Weights of a small image flow-matching model.
Model: 4.84M parameters, 48-pixel images, arch unet, norm groupnorm, activation silu, widths [64, 128, 128, 128].
Training: muon at rate 0.034, 8100 steps, batches of 256.
Data: trained on capsule endoscopy frames (Kvasir-Capsule), 49.1 epochs.
Rows from block 11, named by matrix and row number. Each number is 128 + 32 x the weight over the matrix's rms, rounded and kept within 0 to 255. All counts start at 0. Numbers have three digits each.
# emb: conditioning projection (model.decb.1.1.emb.weight, 256x128), inputs 0-63
emb.38:155173125119127140104104108161146118145126052094125150120129190148091153154127151169149225122148167096195096126033091149106147062083255166148113076111105204152122127091165134255132153151174058
emb.39:163145098107152170121117106120118094128113133160134181140163115115123126146116146098114112115127102137080124112092124122153129158133119132150110168141145106125106114103128135127131144113140151
emb.40:121077146133169094162166184118111143173173132161130141143146129122110131154111110127060104115115147110245123110164084148090143000160154155101112097078056113163132136110114084159161160137156059
emb.41:106113096150165096110114106129143138116129151117140082096132047135134126096148117122159108132088134085135137101128110135144101161174134119166096152097126168166137121151146122174117131103145110
emb.42:146115102133115161087132148089112122113092127144169138122121143104151116155109153099074116107085109146232091091119123132128133000125174140157112120171170154179143151156112115109100132111122080
emb.43:124127113133172121147146137099110100124117144136133175125126134129126147119159115131125142146167143120157144106149183106101089108133141131102158116153145176109127124138124174171132127110135120
emb.44:165109137129097138143152095115113112118079160096124140117116133128133118119140132050097098118158075120171101113057131128143167080115107141137118088144117152103154105107133090141137147136134220
emb.45:138147139110152078165151124114100126121095124133156159130162182130154138134179150165100108132142138098198147107105105127094180012111138109128159127130103128145126124107180146118137127119100161
emb.46:089127113125119167131136131089121146143115148113114154109160120081120133155144123119083106154122151145132116130147102136163142131116197125119132121141160094149114153107109192137134160129117120
emb.47:127105136187168129114133142091124149135139105147067139144102155099154119155121138138141147085070161171098151159067129138135117085136124126141178111129083113075088127137070155087149151127127093
emb.48:161133128091126137126147064133129094166143100090185105108159160135108143198070152113065132114107095107165113119072116150169119074107224083154074139098168090105149132125101146192133100154125157
emb.49:123136140129110126128073111109137105096119090118110139129142129141122139171102158127182133172082114102116141122132142150128132122107089110153131186131120103101106109110094123197164132108098098
emb.50:140130131152153152160125084120082167133158095126093120114133127158141121109159085182100112155141146131255107099154093074139148089069176167153115095153171161190147118124100132099150112155138098
emb.51:166136118143086085167152089133131093143128051159087107092144141101095109166194138130171108120165136106071119108171136168146146185181118136079147170130144118078120149141167112097124129138101058
emb.52:158120128168108117168095121123116159140135160132129131113156134149117114144164168128117114137104140110219114086085123118129107146117125114132160119131121169105133142143130125161102139149149089
emb.53:099146164169168113117119129109157093107111144178131096101188182094117149146152110120166107090128156145155120113132107111172090087145121149133133115174127088161133146179138126162115126110098163
emb.54:115078091112146120090104123107144126097097098127163152100133083124162106111118101099144107146137139165177130132109140116147124183114153146113094126163157113140158083123153151120132154111128103
emb.55:156157127129110147125118127131126114111134102139138123083153169128120134126167129121130162104147151158137134140174109100148128133077124088062128179137156127152137101128209084202133139125134145
emb.56:083181091097135197107119192131090136103122141128128106116130146120205114119075100140106122105111118134167104120057105163130147209176225181079059108092108115107141086124106217143146173141162068
emb.57:134154076128121175092132115128139095110171118105144126076148082165155093151119108138129142078102150146126131128134180092147112056102094136122092109105181146080151122139129111197106108068098059
emb.58:141089100126113137128121150125162142156138162121127133136126168118129100104125133119108104110105158120122102160143110096123100148144086127112148129169130123179130085112121134136156118104122090
emb.59:156116141137154126156123115149116119096111113117077085101117105166131142152129132120068119167160168145157132127255081141193124116095140114192106156145134069145192159135064171144134165046134110
emb.60:117129111130109181145079139137060091152148124167104157104140140133165102122124124044152141117133127137055197176142175109180159035151083187166142114135127156102086116154093163093127101161120123
emb.61:126127126146113160140107063108123169087197000093158125110082177129141106113092156130073123201136102161136136113086153132101114071087096091102128172091128189160115110026100122166111213156130125
emb.62:142118131072128123136068118133135150144152087133155104139129148126170127095125136109075061146124145095255110125151113125142121116140123101123113131139112125111127108136122144152155128109097152
emb.63:118134135106145115114151105134100134128104154115129156107121141149126130160114144118090102128126140135202131134128116168070164217131080151106137158097110094169128102129116126004101103137130071
emb.64:152110145128168132146065110136130073131100158146143153123137118087132107140109147138116193122133113151126107100112158067086174135124201125157131102120129114108139136094148150248132137102157092
emb.65:136128154115158130101124153162140094136124125114125174128107152154163099121149127127144143137139106110123172092121171113113140164137117145115117114117146078148154103113096141105115127109144057
emb.66:151149120143080175167170106154141091153195145130159140129150140136161164119132089109152166116123176141131111147153197134145119129100215118107137164118165155154185114114116121110119129110115133
emb.67:122099140092125149134111118129106112123148128173123100081138097131155168124137116093152127136193094092160166075088129129123082139126157134167170137151109106117114135153119113107115125127096124
emb.68:162150096164102132094102103130100096128112140115107155144113082091101105090132119125112136121085068100255127115012129179147160069130146132122163104142100142129170139133116127175122107150127138
emb.69:116111150109133136121124128125129098125112129112153113138141157120089129101107132106065130137093091135196121129143160134158125082081108140091095154126129099104120151136123113141125073124138137
emb.70:136138168136146143138113118143156112171128112123119122122125139124123077105148151110101171121121120152024117078161148112131145194136075106179111179130150100128119141132114104255154123144116043
emb.71:179204123074121132142085168125121152169152161141096194173132120123136070071112120141168107159130115126089124119126123079088146149132170126147150158086173109149186092192044143116163094174160159
emb.72:144146110120147134113129142123120134100098151133149109087120116126125085105126099083121135136168074138183146113122150152152135159160143099112127121140149127140122108139110130071115124155141081
emb.73:112170140121118168154165169108106124130179148175123111182127096104083156133105109097132131134136174102207134131155130116128091079171104131149072138145144127133110162103129128126132157176104092
emb.74:113095130125115134130136108141151080142136133128133125143129133110144126158132145148097141197116192130139123125105135121150116166133173139188126108167100086127144152136123134132112118175148161
emb.75:132084092127188125124117131100135128127147112123139133126123128128121097135069153115121073123153101134178165133168140093123150158104144136100118132121163158118147143112104124099162085116131101
emb.76:136198154141157229137145148073156134062157121099112117149143172124130114093169158136035146153139100166028066153063122093066147218077196136137104138123112182180120118097193217255163161135129189
emb.77:134139098141169079113112154120128116137157089107166113104096170137135134141143130131149155172098159096091157114099120147131119081122121098147134148097114162131104129164100141171102096130115087
emb.78:107161120149111150126128169113141091128145126164073134133158108097134141098147118141088130100114101114157149115172160149120161079159109144129147142136120115120090073087137111125161121135106111
emb.79:150101129086098164151194094058170128089138089104122175157092153125103092119169093111112081135131182225083165172134094167181139173118088071159182142164114156080121195117120113177150140114092114
emb.80:074086140109160104104141107107150131163132129108119079094145120103148114128145123091150049112116092120106129127082127161096140095163096103092131080083075153119136136118141168174099129123134122
emb.81:118111138143143124169096175147172124144105157117141098113145094101121142112120112123128122159149138128202095108209171122138103139140098112161122122105102164116114135124139159184123152124171144
emb.82:101123136116164147147138128125075115130125128110088157128127157098122115122127137146089120144115056133099098160155168159148136107104154156114132114154096090178141091156146162121126117113132191
emb.83:154145141124136166170105136099154150139172181149128129109122134117123129116171131130128111107174133154130120179118151150115119125099173132087144134114141105101112162161097114164116143177102176
emb.84:124130138142110148097095117113103139097108116094130156116148100120115097173177146122180154141123125125102098087196103133152153164110120104193136161166164125136123117155150131211118110156099094
emb.85:181093152150126119199136137115134122120120104122125143105084110101110156138100079131095112152124088143169128117115166163148164111129142114189141123150147132152125110126133130175127158088102095
emb.86:124143120158145188109099074070124122128131145163100147113107076165093119084104074103153088131122074118133130119092131097054197172113255081081143102134100124104154132147123131054190179131076149
emb.87:140156122106113106104113141177105105175117125125135163188145152165154129119201137159102125112171124120153120112078125139101134115139105114161129121096092159090116103122140135057128160115099228
emb.88:106080190157115164136124121159121116115091160122110153147169118118099141139157104144080093121093097126127072145188144095153148141151051142111128133155122175103095104085117120153192096089138146
emb.89:150131097122133150136116180102116145108116174080117142079101056116119110154133115132124093127114066107254117195174117104149148116148059160145134118082146133113107125115145132032123146134156144
emb.90:130147115139082110170119075093121099119121108136108147123163135167105127144106128126097133187079119152218070095123108103179127128140170128134123107133092127129118127126102149166139145151129143
emb.91:143141129110152115130135180115105133125143088071135170168175107132083157163175135248121189121102119100128111175125096110147161000120123108092090115100167081151081118133134137173117113185123189
emb.92:132090145102101094138161149122098131170134130121121147129129128146182145132145115133099075178115104095184140136163075132115132030164066120090130112137128150136151103132104148111133184110095063
emb.93:136108099106145149123124134121108121115107108104104144139128170156086131164059160107118105126116141094166133172173104119147079135145052152124138083095124111120110103128138135100129150102127092
emb.94:155131142169110140165141146130129153081140050130144115095136177106130138144147105156137086154089118119160150086058109160119106000106100097115111137117183167138141112101095165189150144073105103
emb.95:152115100106149141154106092119137168130140139120081108105149113093151147133118141143104163152101129112165148107109168158157114059143148159136133120084117124163084094162121115149140132165110101
emb.96:102110124116139134117145124126145136150135179110113120141158169132116156121124111141122118143165121162180158173063102144135115174121123123121104110126135130140126130112091080117090129159102133
emb.97:145123132123189148119119111134114149099182125184130128134088172119120107119171128170028171183078134144182128118027093101091109083144200198158125159151123144147172108132087096141083152121126125
emb.98:138124147157113120142125126085078109095140101128119070104139146130135113124149128156159152116125128142077103110117160115100112098098095141185164132115071175179161091110141136179091143122117143
emb.99:115172172162094101143140122152092106159137149101140190088127114129126124130080124107144146166095115094106149153104131140158125127170110151130102154075158124104142137100118128111160153104121119
emb.100:157151144131137153118169144087114133137135106097137160154154097137088119108127128188101138144109138072171064156120081114137103092146099138114186129125148205138095137120153123197123133142121031
emb.101:108133113088123157140141126147123108135118176132160147079160143140102102121095133122085055146165116161137157084115117100092072121149160180158125190147166103208097114110113099110081151163142143
emb.102:095162108115153138129113158130129122128130170107091117111094106163145115179174103130158155066156138164119120079100121146092125135158173091107090122092150144107117160131077097068094123119132061
emb.103:168175115129141093093143166107113086069077143172174114135135153111111134134057129158075120144083146154159153161144086148126111113128144152101128075201131128094101104194115126104138164110096053
emb.104:123074187168128185101126163109159159133179096104156152154076169115120131076161161141090119071109117138143130177000127110140107186119137126144171143146134143124071174119071152255134158127149153
emb.105:126092162094121114101123171138152161111131099122149181134103100098155105136147100139107144137111170115175137135106110151114151216137175119103181101124061105126174112136115108095164113121118090
emb.106:147127096138110109151146110151098159123126091126133152124127110137136131115137122116187118117157133089084133121088101098116160094140163140133118120101105120166130160130122132152083132095130233
emb.107:124147101083151126183154137139101111149136129128126138121170111090103123105147125120123151114133093118211144150096112132111156085140068128157093157115103144120142142168147126080112159130110143
emb.108:134128135107117114121116107110146140138119199130118157121119071129117093103121127121131121108171134129157130128134134135144163160165050144122155140107137142110098120108127140099142108121118101
emb.109:173100143162136125133086180077139128153156121125159127126181123099118152095112175091112169102108140141180163133169132156099180043170145176140105120097134168120158171106163121235142116177095071
emb.110:136173131142117092169172147120151092137143142090132153130093107146156140115109129118154098160094114100175169122096093117123163089115107134154132147126124103161118143151109180126121131108114091
emb.111:135121086161120147069133097131091060141117112138116092191118151157061106123160083079131209130089083187060176102159124156099163120098134131149099067135132142110175070077156148255138136155113095
emb.112:131109091139157189150132136097119132150136154087142121163171126109139116146120154073148135150161135130180148096117085147126096104151110157098163117136138163127159098121125096164125117161116108
emb.113:114161181172183151151116098094138179134150132110129107117103108090130095142142171163122139119127145156121135092134161154116132180096162130118158129100141123112154129117137138146108179132104132
emb.114:091136137141145145135142112135155113089146157128094115139134062114142120141114142107152145097119114128240116063166132101125114050153135130110154126132118098128096121138088101080202127146151089
emb.115:140162096176130141148095105133131112108127108107116100157120137138102124137122100107094081125109123081195136143162110085113114135115080120114151136134156118109133169124123104135074147151098079
emb.116:158148122184173114156120131124117110143143110118081130108150126157111138079084129150085150141132120112144132137129105126137145153155114131138137133121137181148109115112143140167134129103193100
emb.117:111145156150117174132071164134084134129134111151111135115125099139165156111145118117077130088099157162216107158066108162097178092097221153120111133127142151169151145134123104225091149130148076
emb.118:140140112125123140163194150097126101137123124128121162150109111167143153101155156151109129132122094122239118134187119118099144096151131135124155139145120134114135125082137130133135119120138102
emb.119:108114055105138092134101114139122138128126144113101111092156041109072120153130134162120097135115164104120136100255133122105113152133098112117145097171133171164142166151120147226154167190147100
emb.120:128115160111143136125091168149135139090145157107135172167127124117111146154150124047136125150121117107159139095150130142087095091118161131094163093097157094165109141137137135102091155112126108
emb.121:098110060121144100114109153133143103131133119128127126138135154064097137116126179119131144109147115117132164126155128143122151110070110102147095091096103127255114142170103128154131088113085164
emb.122:129139133146135105084116129138154154106117047122145190160107181115122142106134145144098111189167138089093137087074159152167136082166182145158099185143148113139146132117144174152133122178149126
emb.123:157105143147116147149151150166108078167117105114132126103117101091136184142129152185139160156141128127163132152127167120088173000096149118174114115168137110165091123144129167144130076121098059
emb.124:109151121127130161120119128076091112132104147093160166116103089087157141121133078138080110125099184109185082180213101118083120114166072116133137122103165162168192107124116107088161114130128086
emb.125:118140118096153141177122136115134179116177162105200140151144136132099145083201120171159134087152099117153110115105121128105161163164146129123143166152090178126101050108114168092149118164125115
emb.126:116129081153119127091086158134165092153180095142132123143154068125122140119117145176096133116143152125156081099147150096107106094093164139141125124097130176140132174131089066158125147110119101
emb.127:153150131105098130138128149149106066128134105118161168112135132132141126134150118155135142120118094141255125108130140171138108105097167152158134118130110145117123119119133123137145106151090110
emb.128:084150138106155097107110124176126140159125124124133193120099100160150163121133117095085138137128095093098129122084116142145139103121063115118140139126100141116097099111122152216114132128119198
emb.129:167154132156110156147134158131117110150173152119134100096144142131130124121176141068125119111104148101158126128114119161137170137150104132100143092130092124134151135105125181152149079157141100
emb.130:136091105155160122134160135128143081152129147148161098148104132107139156104129154135119078093134119117152104135199146127108140158146180168121070138156135124112137144137140145115124148180102067
emb.131:081160085125152131174149103166172089147116209183091126154123115090108144105111134162163106124084084164116101144093171090123064210155091157122089113102115103137160106157123113168120117147162141
emb.132:128096097085117108112085129104102135109111195147099090162111102083116140118131115122097167173130139125109179087137127107111127135122128145134141156170129109119130116160118101121132083110187255
emb.133:118126116164101128117159153124165094103149076119100130163188126140105143171130140082122146076162120156245098129188017119103100218138072134169116113119127117183121157137120139151146182159085124
emb.134:137157131128179161103167114156131131121159178106117172134150118104116145109152135110124099120106122134098149164080135135150115244126135152160109164121114148156117121110159139130134064090125104
emb.135:124156122139097137123184116143159096143125051149132102109186117131134148132140146134171115128190149148163096083126160143119142115134172089119111142161143127125139153135128128166133115123101152
emb.136:143097158091123186102124125088154111137108166129181152097161159106140143125134135119165160104125096131195094113085144109136142113103134141097138084122102094110117134112068176168118124152148173
emb.137:117097135131162149113114117155131121100131118116172092151116125095102151115124115100097108115120124149206109140080136130128078150139150107121117158109117130119120131143157120127138120121138207
emb.138:082078153116094131134106133155159160064099127117107111178134083104104077144141162141139142082133123076106152111205111142110163040141070133111127165125142119145106164155128091226131133175144127
emb.139:124119132161122144125098144090111155103130028113114115135087177150082110118107081143181072123143121123097096107127115142122125220149118080135122155114133109143143081110106186138131165130168155
emb.140:082103115116105109115169148095134156113136185162137130118108152159132103127082130136097093135132155111200143164139157139141143151105115122168142119111141135136147141128134107108117151116115119
emb.141:185116144063115124097129112144114142127112164126138123119118119152163069119066122098157122141166117132187132133149131123157104198161051121100171145156151104088119121117115143085114115142115214
emb.142:112142093137103066102102126129140118124158146132125125092141166086153131100117146153121109073231110144164215169126141147124105206112167101110133139142127095133146141148119111070125163093134160
emb.143:134116090129158175153127140131142116195137086139132069159127130132145119161106151077133127121168169186148173136126134109157105149132168074158155117086129127110098091120112131140153143144122148
emb.144:129076180139131152092125132121151087101140068089112141127118144123092115127168114112194171104098102127191100207106112127123151054123057174147120207125147094156116105153096151080157134100088040
emb.145:096120098111179095121131163097145110069106122080102081123181151064103138147093153103138180112119159126080126111076138099103147117095209155073107171122121137162140164107118103068179063177093142
emb.146:108146156127101133179139118102131071141113137148140098123133138108120147112181068095076135134131146143186128172123171088092103009129182128145125115094159161118116113100105086113119143104112167
emb.147:125115130121156116112093161161129108131136175118122143114102101111113129140111121124112088132126144145203171139083123146164179190122160153126154134116138121126150163143132123062137069095127056
emb.148:087133084109147166158110132133118135130158201121129131142148114181152151088075140128123167108101101125135130160111107101085131125122144107093127162083177131149128099186156103101135156111121175
emb.149:122114142118159174135132091141108108126182038153139152077093117103132182091122143145173136175148109106133118141117095076113091202084094131113120105101154161119103126136101139175151106138113049
emb.150:148142082143141163118147074079144073138154255117081110098132097194153135090123105188162126129106105115255094145132123086124082000115172113128125119107085138146121125108052222020143160064181112
emb.151:182117103120109152137154123126143135132146208171157103124133125138109140119138120109178102145086158137182098153089130085107145057133148134114095127094120099152143129131117152177131133170106074
emb.152:085110093149132127144143108092175109136152108127143131126093126150114136129131144123237139150128079113171121171095113151167130173138028166117124141056138132107147149096150122088156173093151115
emb.153:123080136131121142104154176125131144134109096123138162136106086132097053158145119121195099085120114151179101135164155110104146143174128131128128127118131106133131147131130111079112094151129097
emb.154:136062109117178139142050135136145150140097070107124115128119069157113103178174201184140153166135106119255111195221101085066105000140137134112116110139166157172139115155145066084128111127098047
emb.155:104133143132125136106096124150111164144112140171142144120164149133123148180116117141130156139118120141116164102114150071117136093172128117136090071100170151100142160112084160117161153104165149
emb.156:159106099107122103087148102147191100123082177168098103182163085148141157150105162111164132133151116107114113125137181123152105200155144141154117191134143113170170123092153111092102078158174129
emb.157:129084100152134108120126079127152121090141149120178097109208178136141151102123131170176138103182152100048109150050108113121095212089174110119127134128085136072083121089112147185126119097141157
emb.158:141128174122131131115158129096148138124168103074118107149119110122131136144154132130110156107117134116150100160119121144128142081131147129137108109121070161077151126152108149206158128138147140
emb.159:136114097131126046118125134154142080111150197113191119106137077180145146106129146087089097095167097097166116091030119114091132056138186176143083126103147115141115112078202110062138126118098158
emb.160:174126111133159070124154121129131100079121152088131138121120137102129142177155087155093107090132148113140076139125149103151139193106165144104110146105133110125119144119111140145130118124168097
emb.161:076119077080169146122112188113124136147111130119118160131138121168131116117154147124130102123122121144094127160194078164099121085073134094130105091137109142128119094093166113104119123087138125
emb.162:113105146102117102122146122099098123158144114113142130129122181172116156154159081141147108143124123144212132146120128130148119180120122131140129106139151162084109130112150118129079083132148117
emb.163:113136144100098071105104113108123164095098098133092147063171165104109112130158107158089169137113175122193123045145053159109101137105151116091088171120129160126046070100131131156158132131096041
emb.164:114104119113073114068133145089128127138131084141104150103153131100136155125114115146140079103156174116065169132091117112153109082190173093188123112131131125136107135087116102200173119104141088
emb.165:142108165145151117118168139140126139171100119152101152091147136089126067094095124130148139128171114125107122114129121119122142096109148141153125127176134114154123133126106115109109141122102161
emb.166:122145115121147152115157147143105156133120135119153128157125167166153123141093142103236114113133114114114092168053163124091054167137059134106133149118112139096111118129083130000121134126146255
emb.167:137097170140086124050132101175112078201127147115120169109102102110093132145134092180144162175099115074165190154161111155101114123158150127112141132115151162128142136105115070057135132164081102
emb.168:090181118139110178126128119134133134109129145141150096111120122118148177176164101120208175170154149135255114176142166098146082068085073163127156123082128107147116088110091159105126105126135074
emb.169:136123153153109151157166113142094130140149127170153160182122139097137134129132097170131115091182142118166127185105147109110126177155095111099106109141144119145109148127164141043132148119106144
emb.170:142091139143143151108164126116107147121162139140136086135098076123120145098117126118131098094134143109188125144161123146099185141129147110090141119101111108100092179153108150087119135128108154
emb.171:149131114111139151108110134117142166195082189089121130126132113149125097114132118171123140126149128100160117133129121129142128195107133162125133157110142042131152164101144156117123124133148113
emb.172:131135078093135146105171105107117126103143122124119120112132121049101092176143110126193150141071159133193111110137117134120121074128099115093150156137138135137090137091129111139117121111117111
emb.173:134122119131168142092113118153186101080157163082172119144133110119131113141109102087136140098115099174196097129127094134156103065112209130137128099127137144051122155127143156093109123135117140
emb.174:094122128117171092147134121135137112096122117124085124129115118161140110124113123119178148136178120114156142129123105092156141169126134118153099149118148135140115127135112146129104130116130083
emb.175:110152148093095155155149163106154126188180091111126082135115116142145136147117147121190123133114147141090159172168117130146155135128187127098097209129131105132056125087134189119118136114172082
emb.176:141163121172084127133090159173099115145134125114134156130122149103104148152118141129185099107145144178099133124051128148139131208151111114118105127136125073168125088139175085135147161130160117
emb.177:146119082112158106122121170123078105081158109122126119113104111194095148129188133165138139134168094135139147115110159125158169166135190100128118098130133116088139152137102092162140115150126151
emb.178:110138121097102048177083173124132136132104112117172132145103095112110142136089122093075132126175136137173117141128153124146126190096074134140117104149152121114095120153148136158115123145165120
emb.179:105131130092085167101122091075126109153119171141115148138111119153120153131111161058080153134116107177214157078187079130134108044036192122119122115155105072134053104125100172201156152104100119
emb.180:139112102133148123093144110172123076101123186138114129128100137136117147083081096088166155119105130131106149143143124096156135101118073150127073120137120118140092148118100109185112131120133096
emb.181:151148157112090123160118107119108135116170190151085116142149151104133144132175118154123152163066169139162121149177090100158114161118134077119112123138106138106093099160147105143111135152128180
emb.182:170135108124114127125112106135113111123155171141101166109110155098116150125085138138124125124134125113065108159129167130089100100133152126147107093123131110101148125114116120084144116165138117
emb.183:110131084150146136128119118111149118084164074128115110105111132106170171144099146127193049130190123165148161092114130114143145166045134104104122139085101113120097129122089109085109087138130097
emb.184:150122172114117102136102138097154157132105134142114097150149134130106109150076105111099060110140092125118121124101122137095145187097170149103109182121160110099112099119105160167143090146117167
emb.185:068086094133075134140122129121099149142106172080136156164113140130105079128133079100126118188110122133129086169165160164160134073102078163135103179153109145138062145140114116117146084123134117
emb.186:126128140140163109166156138134139144144120161085145111130147127155100157159141112106117116092084142125145131151155126125113063181095122146169146170107132130164134130093110143111155121163132144
emb.187:146144061148103125118132157126138125125159078112123142113137150129126079135152150085083135099139145109148122091028114165100174015158254149115119134151091082079122128150169128166102135161096219
emb.188:107174162091121127132100141099126153147146099128116087137182140146154175110090136116116108153142095183119115135001090107076183162130239146150152131098151136114169110088103102185156128155151168
emb.189:130134064165138112104149175122145151091131205110083134080143078178136172151124129105114111078108161112176105077151118069126090014145149136171126112127107121127127115090123159105118118113166121
emb.190:110167114135123122110138096136132105149129128141108156087146129086099171109128158158128140092138121191186138101093110133144117216110152123117116127145136162130123139102159126104146108087107068
emb.191:086093087134123126121135111142157186158143126153114136154106087132127079124153091141170151114115088092167161100125128122155112159157109139160109130119137101133099181139156140165149105131131196
emb.192:123144079150112114098142087117104181164137126140159128132092146119114137149149104100112142107086116146156128140072145129127139168144147141092122112106109143132138178079134148130140115160135204
emb.193:144151122121085139128142154137098122172129163162100112153134112161125113140140146109091096108126127122146115145183145138141119148101185121128148122136092142119110130147109159151127136190097171
emb.194:117162117083144115064127145102177151106159118148117111116117141142137106125098133111095092074131117105143155132044097110080163212132122086135153147124119138106121173124132139103089154152108092
emb.195:104128082154106129123107083151081153166121180174122144114090091112142138136083095105173097144125106153120109125126098139183144175157145134108145152160096109138143163103091136128146126209078109
emb.196:130146167121146105129138108120144175138099058161151156121148149091162108142092109121197114142160100121183142135180120112145116119153123108106127111130088106136119119117107108082148144092149131
emb.197:121095120144142144129148122107100128096121132128160107116107135092142101122180131120068131113130120126214173167124118127128111114133097121119128141140131089107101151173154137131171112128103218
emb.198:149162154074131101104098126089116158106141099070085125112178166121064130193111091149039130095149117078125106084247165173156151086062195163093171052107084157130126132098158099247071149107111000
emb.199:181119118159125144114129149099146131158110080134130121128144166108117092185141096187025119124131107099255110092108096165114152000194203125134093130175095110101146107079122115179134123074110039
emb.200:143126123087176150156113125131118114132145124129091079196127149151149117104146135160091121178148167113207114106144142114132138112123119184111114155161098104140138084148114148168132148080128142
emb.201:157134116137091113109110128122145141120077110120162111106106164148141119112126164157109153075126143126121098135101125113123138165069168119098180125154119094142168134140094147128112098138122100
emb.202:097129160099148102107157134105133168095129172178143134081098087120112175107157108114090162123141095138136110136055152119097160156120101125153115158121073126126096110116099116105119125132091223
emb.203:118070091126155149144160081132098116168170255148139094133131079136146105134139105151102080102125127164146181156111085144112095152138138195123162134133149116168118093118118158150129146128102166
emb.204:172107139134141108179124164158140111147135174095149082111158093114125118146111115129186204077143122129238123169096094168157136077149127131121130156106165062117175110129128104088074132114136180
emb.205:094066113097123125138076118131139110156162091125137145123096112141106134075142114117187125115137169116078180058238091141132078176090153121148105161180148158144121140113148115083177149107130101
emb.206:169136103115116127112120130133101126170142197142081097156156127063129166136153128118126088145159138096146128112097140074130135158166178127106162165101159118181101098115096101067110144127155082
emb.207:158156098091160100142155118139105097115102168139176115122115101119142142186094086130139111146148076115255103104109141162082114075145128156131118152099081130101107148108166128132130097156165109
emb.208:157150099109109169113087111109119179089119119080141140167124103157164151100122139190169099096116112168143110152176156143165145088148136151134154121135160131132162097161154138168112144166144121
emb.209:138118112155118123121092102101127122096135109134117160120134132178162152131153139152132108131088112138149103135047187118111132187112193135147179086165139106131141096150109148081155097114129082
emb.210:114128127104160135111101141083135148151179075120138100117148209109141148113158104096150108202163182157183150105122099096108161082156115123139069131112112109113099147067163116136112201130129129
emb.211:107135140187117138133086161136152177112091076131177143128127121151146162084145139100128148136099094152120123136106139128146144155110142116108104125134121094144128071101084133123119137085125040
emb.212:110110113145153129114137095127117085136138132141134152175126065120112151110096153185092136120109134136087160066175117159121157122117167078109105075127094137129147104113127158147133149129142187
emb.213:117133147120091124133146121112106151138163052157111105157083070106134127107111153110120133130184129126098144133097120124138111160119100096085112152113154161131167107109091158203131112135126057
emb.214:152107166164107149080102092163145126164109136156147109113145140126150141160109198131207203127136096158038113191046126120116176203169141113123112146114107128112078106095128147124099097085143123
emb.215:145044137119125133144138091131130146124106227127093131117109096136139082147095132143053123151093165152255095135255163138120128067171255154114149130166144136122165126124100133000114122119105131
emb.216:155207068140158100126088174093179117140161083113134098132153094143107109127166131093150117146140146114040101116142206138196154135102189168133144102121118150099077143129082163135040118141106133
emb.217:140165144076072141127109056104138115087129107150141121150130146118064104122098116132137134120112138110060105164050105140108172060100154116123097134163115117134089092097122082225131101101114157
emb.218:145144149105141112117131132094125168132107050107144147119137125153133145141123104139148141120160160141193139192134108147120107157104106124138115105111141135047084116107160154146110098124157103
emb.219:135152129124118154107127136143125136118108185161090122111113129123144125119149119093124093142128135123096143113121117107098114255132206137132149159121100137107109148121139092108127126117128137
emb.220:128093108147148139115143133108120173095134102128098118078166147099109127089094154142087135163081159177101100124047160110101155062144227123126171155160155150129122138135132068140120084139133138
emb.221:107116164156106121138128152097115159136176106127116150086170116146147107128093164135160081131112119167184109128119107167135146148118203136142159116133126118151164146126077143139125167148152079
emb.222:128112128094170084086163091112139094127136193102104150165154117161076118134129183216098124108077095091123084180201140109143146255120175170113156050166100134136108109149172093082094111168129169
emb.223:111142129062088103110126111094132134110125180139135113147087143148138135135135172128163131120090084151182099135159136110119123138143127116145099148192131074135157180157150156109142143113113092
emb.224:122088151100079156112138104135138125138137171124143117159133168155115153140132142160092118134100158139173130151171161130167089151126146137114118148111124155147085160130144118079135150126115136
emb.225:112125131146146088115121106125091131136124113174167174132092111115091090131134184130072118079171168099211128079138142142181071048127087129150092057114157121119155085138151118227125120100143178
emb.226:116140161124154132114107097110128160126162128140075132133154092167146134188092087127094123159100116079084055136113193144114166155127124127151094189156146155113108136095134173036123095109106209
emb.227:096144133139124089119138103117150134114148146105117131093144128128141127104112195162172128135149102112047111166104145120102103089113123099079137093173123139110142104110126145112129120119159115
emb.228:122132104135183074140116131167151131139119131146070086131117084139064160109123147095157122133176093176152133144121103147128119139165102140113122118133125085117118141119102143085162121112170143
emb.229:093150103134166092112068133103156104157135178090148128121167123188092152165122194127141168052098162119112147132092126137110110177136160103136126117110151107074184134118131144202108104143141212
emb.230:170119146139086107144143070101129158125149172168098139141131139129082155132121114123100171187092120122143111140135122076141106221096087144169134133162114120138096126119116202196123130132145228
emb.231:147113115157102130097134128146143156116122106166098128102128195153149130108147108098167140119122084093182152132096092134129143131064104093158108160116132163113126143113109165153116093100158120
emb.232:135140094147121131067161171117091117126099069136106132139166167056163133133122134100200132105150157157099139128116127114144116180092101128118139120142164131120072111122135127124143175125146172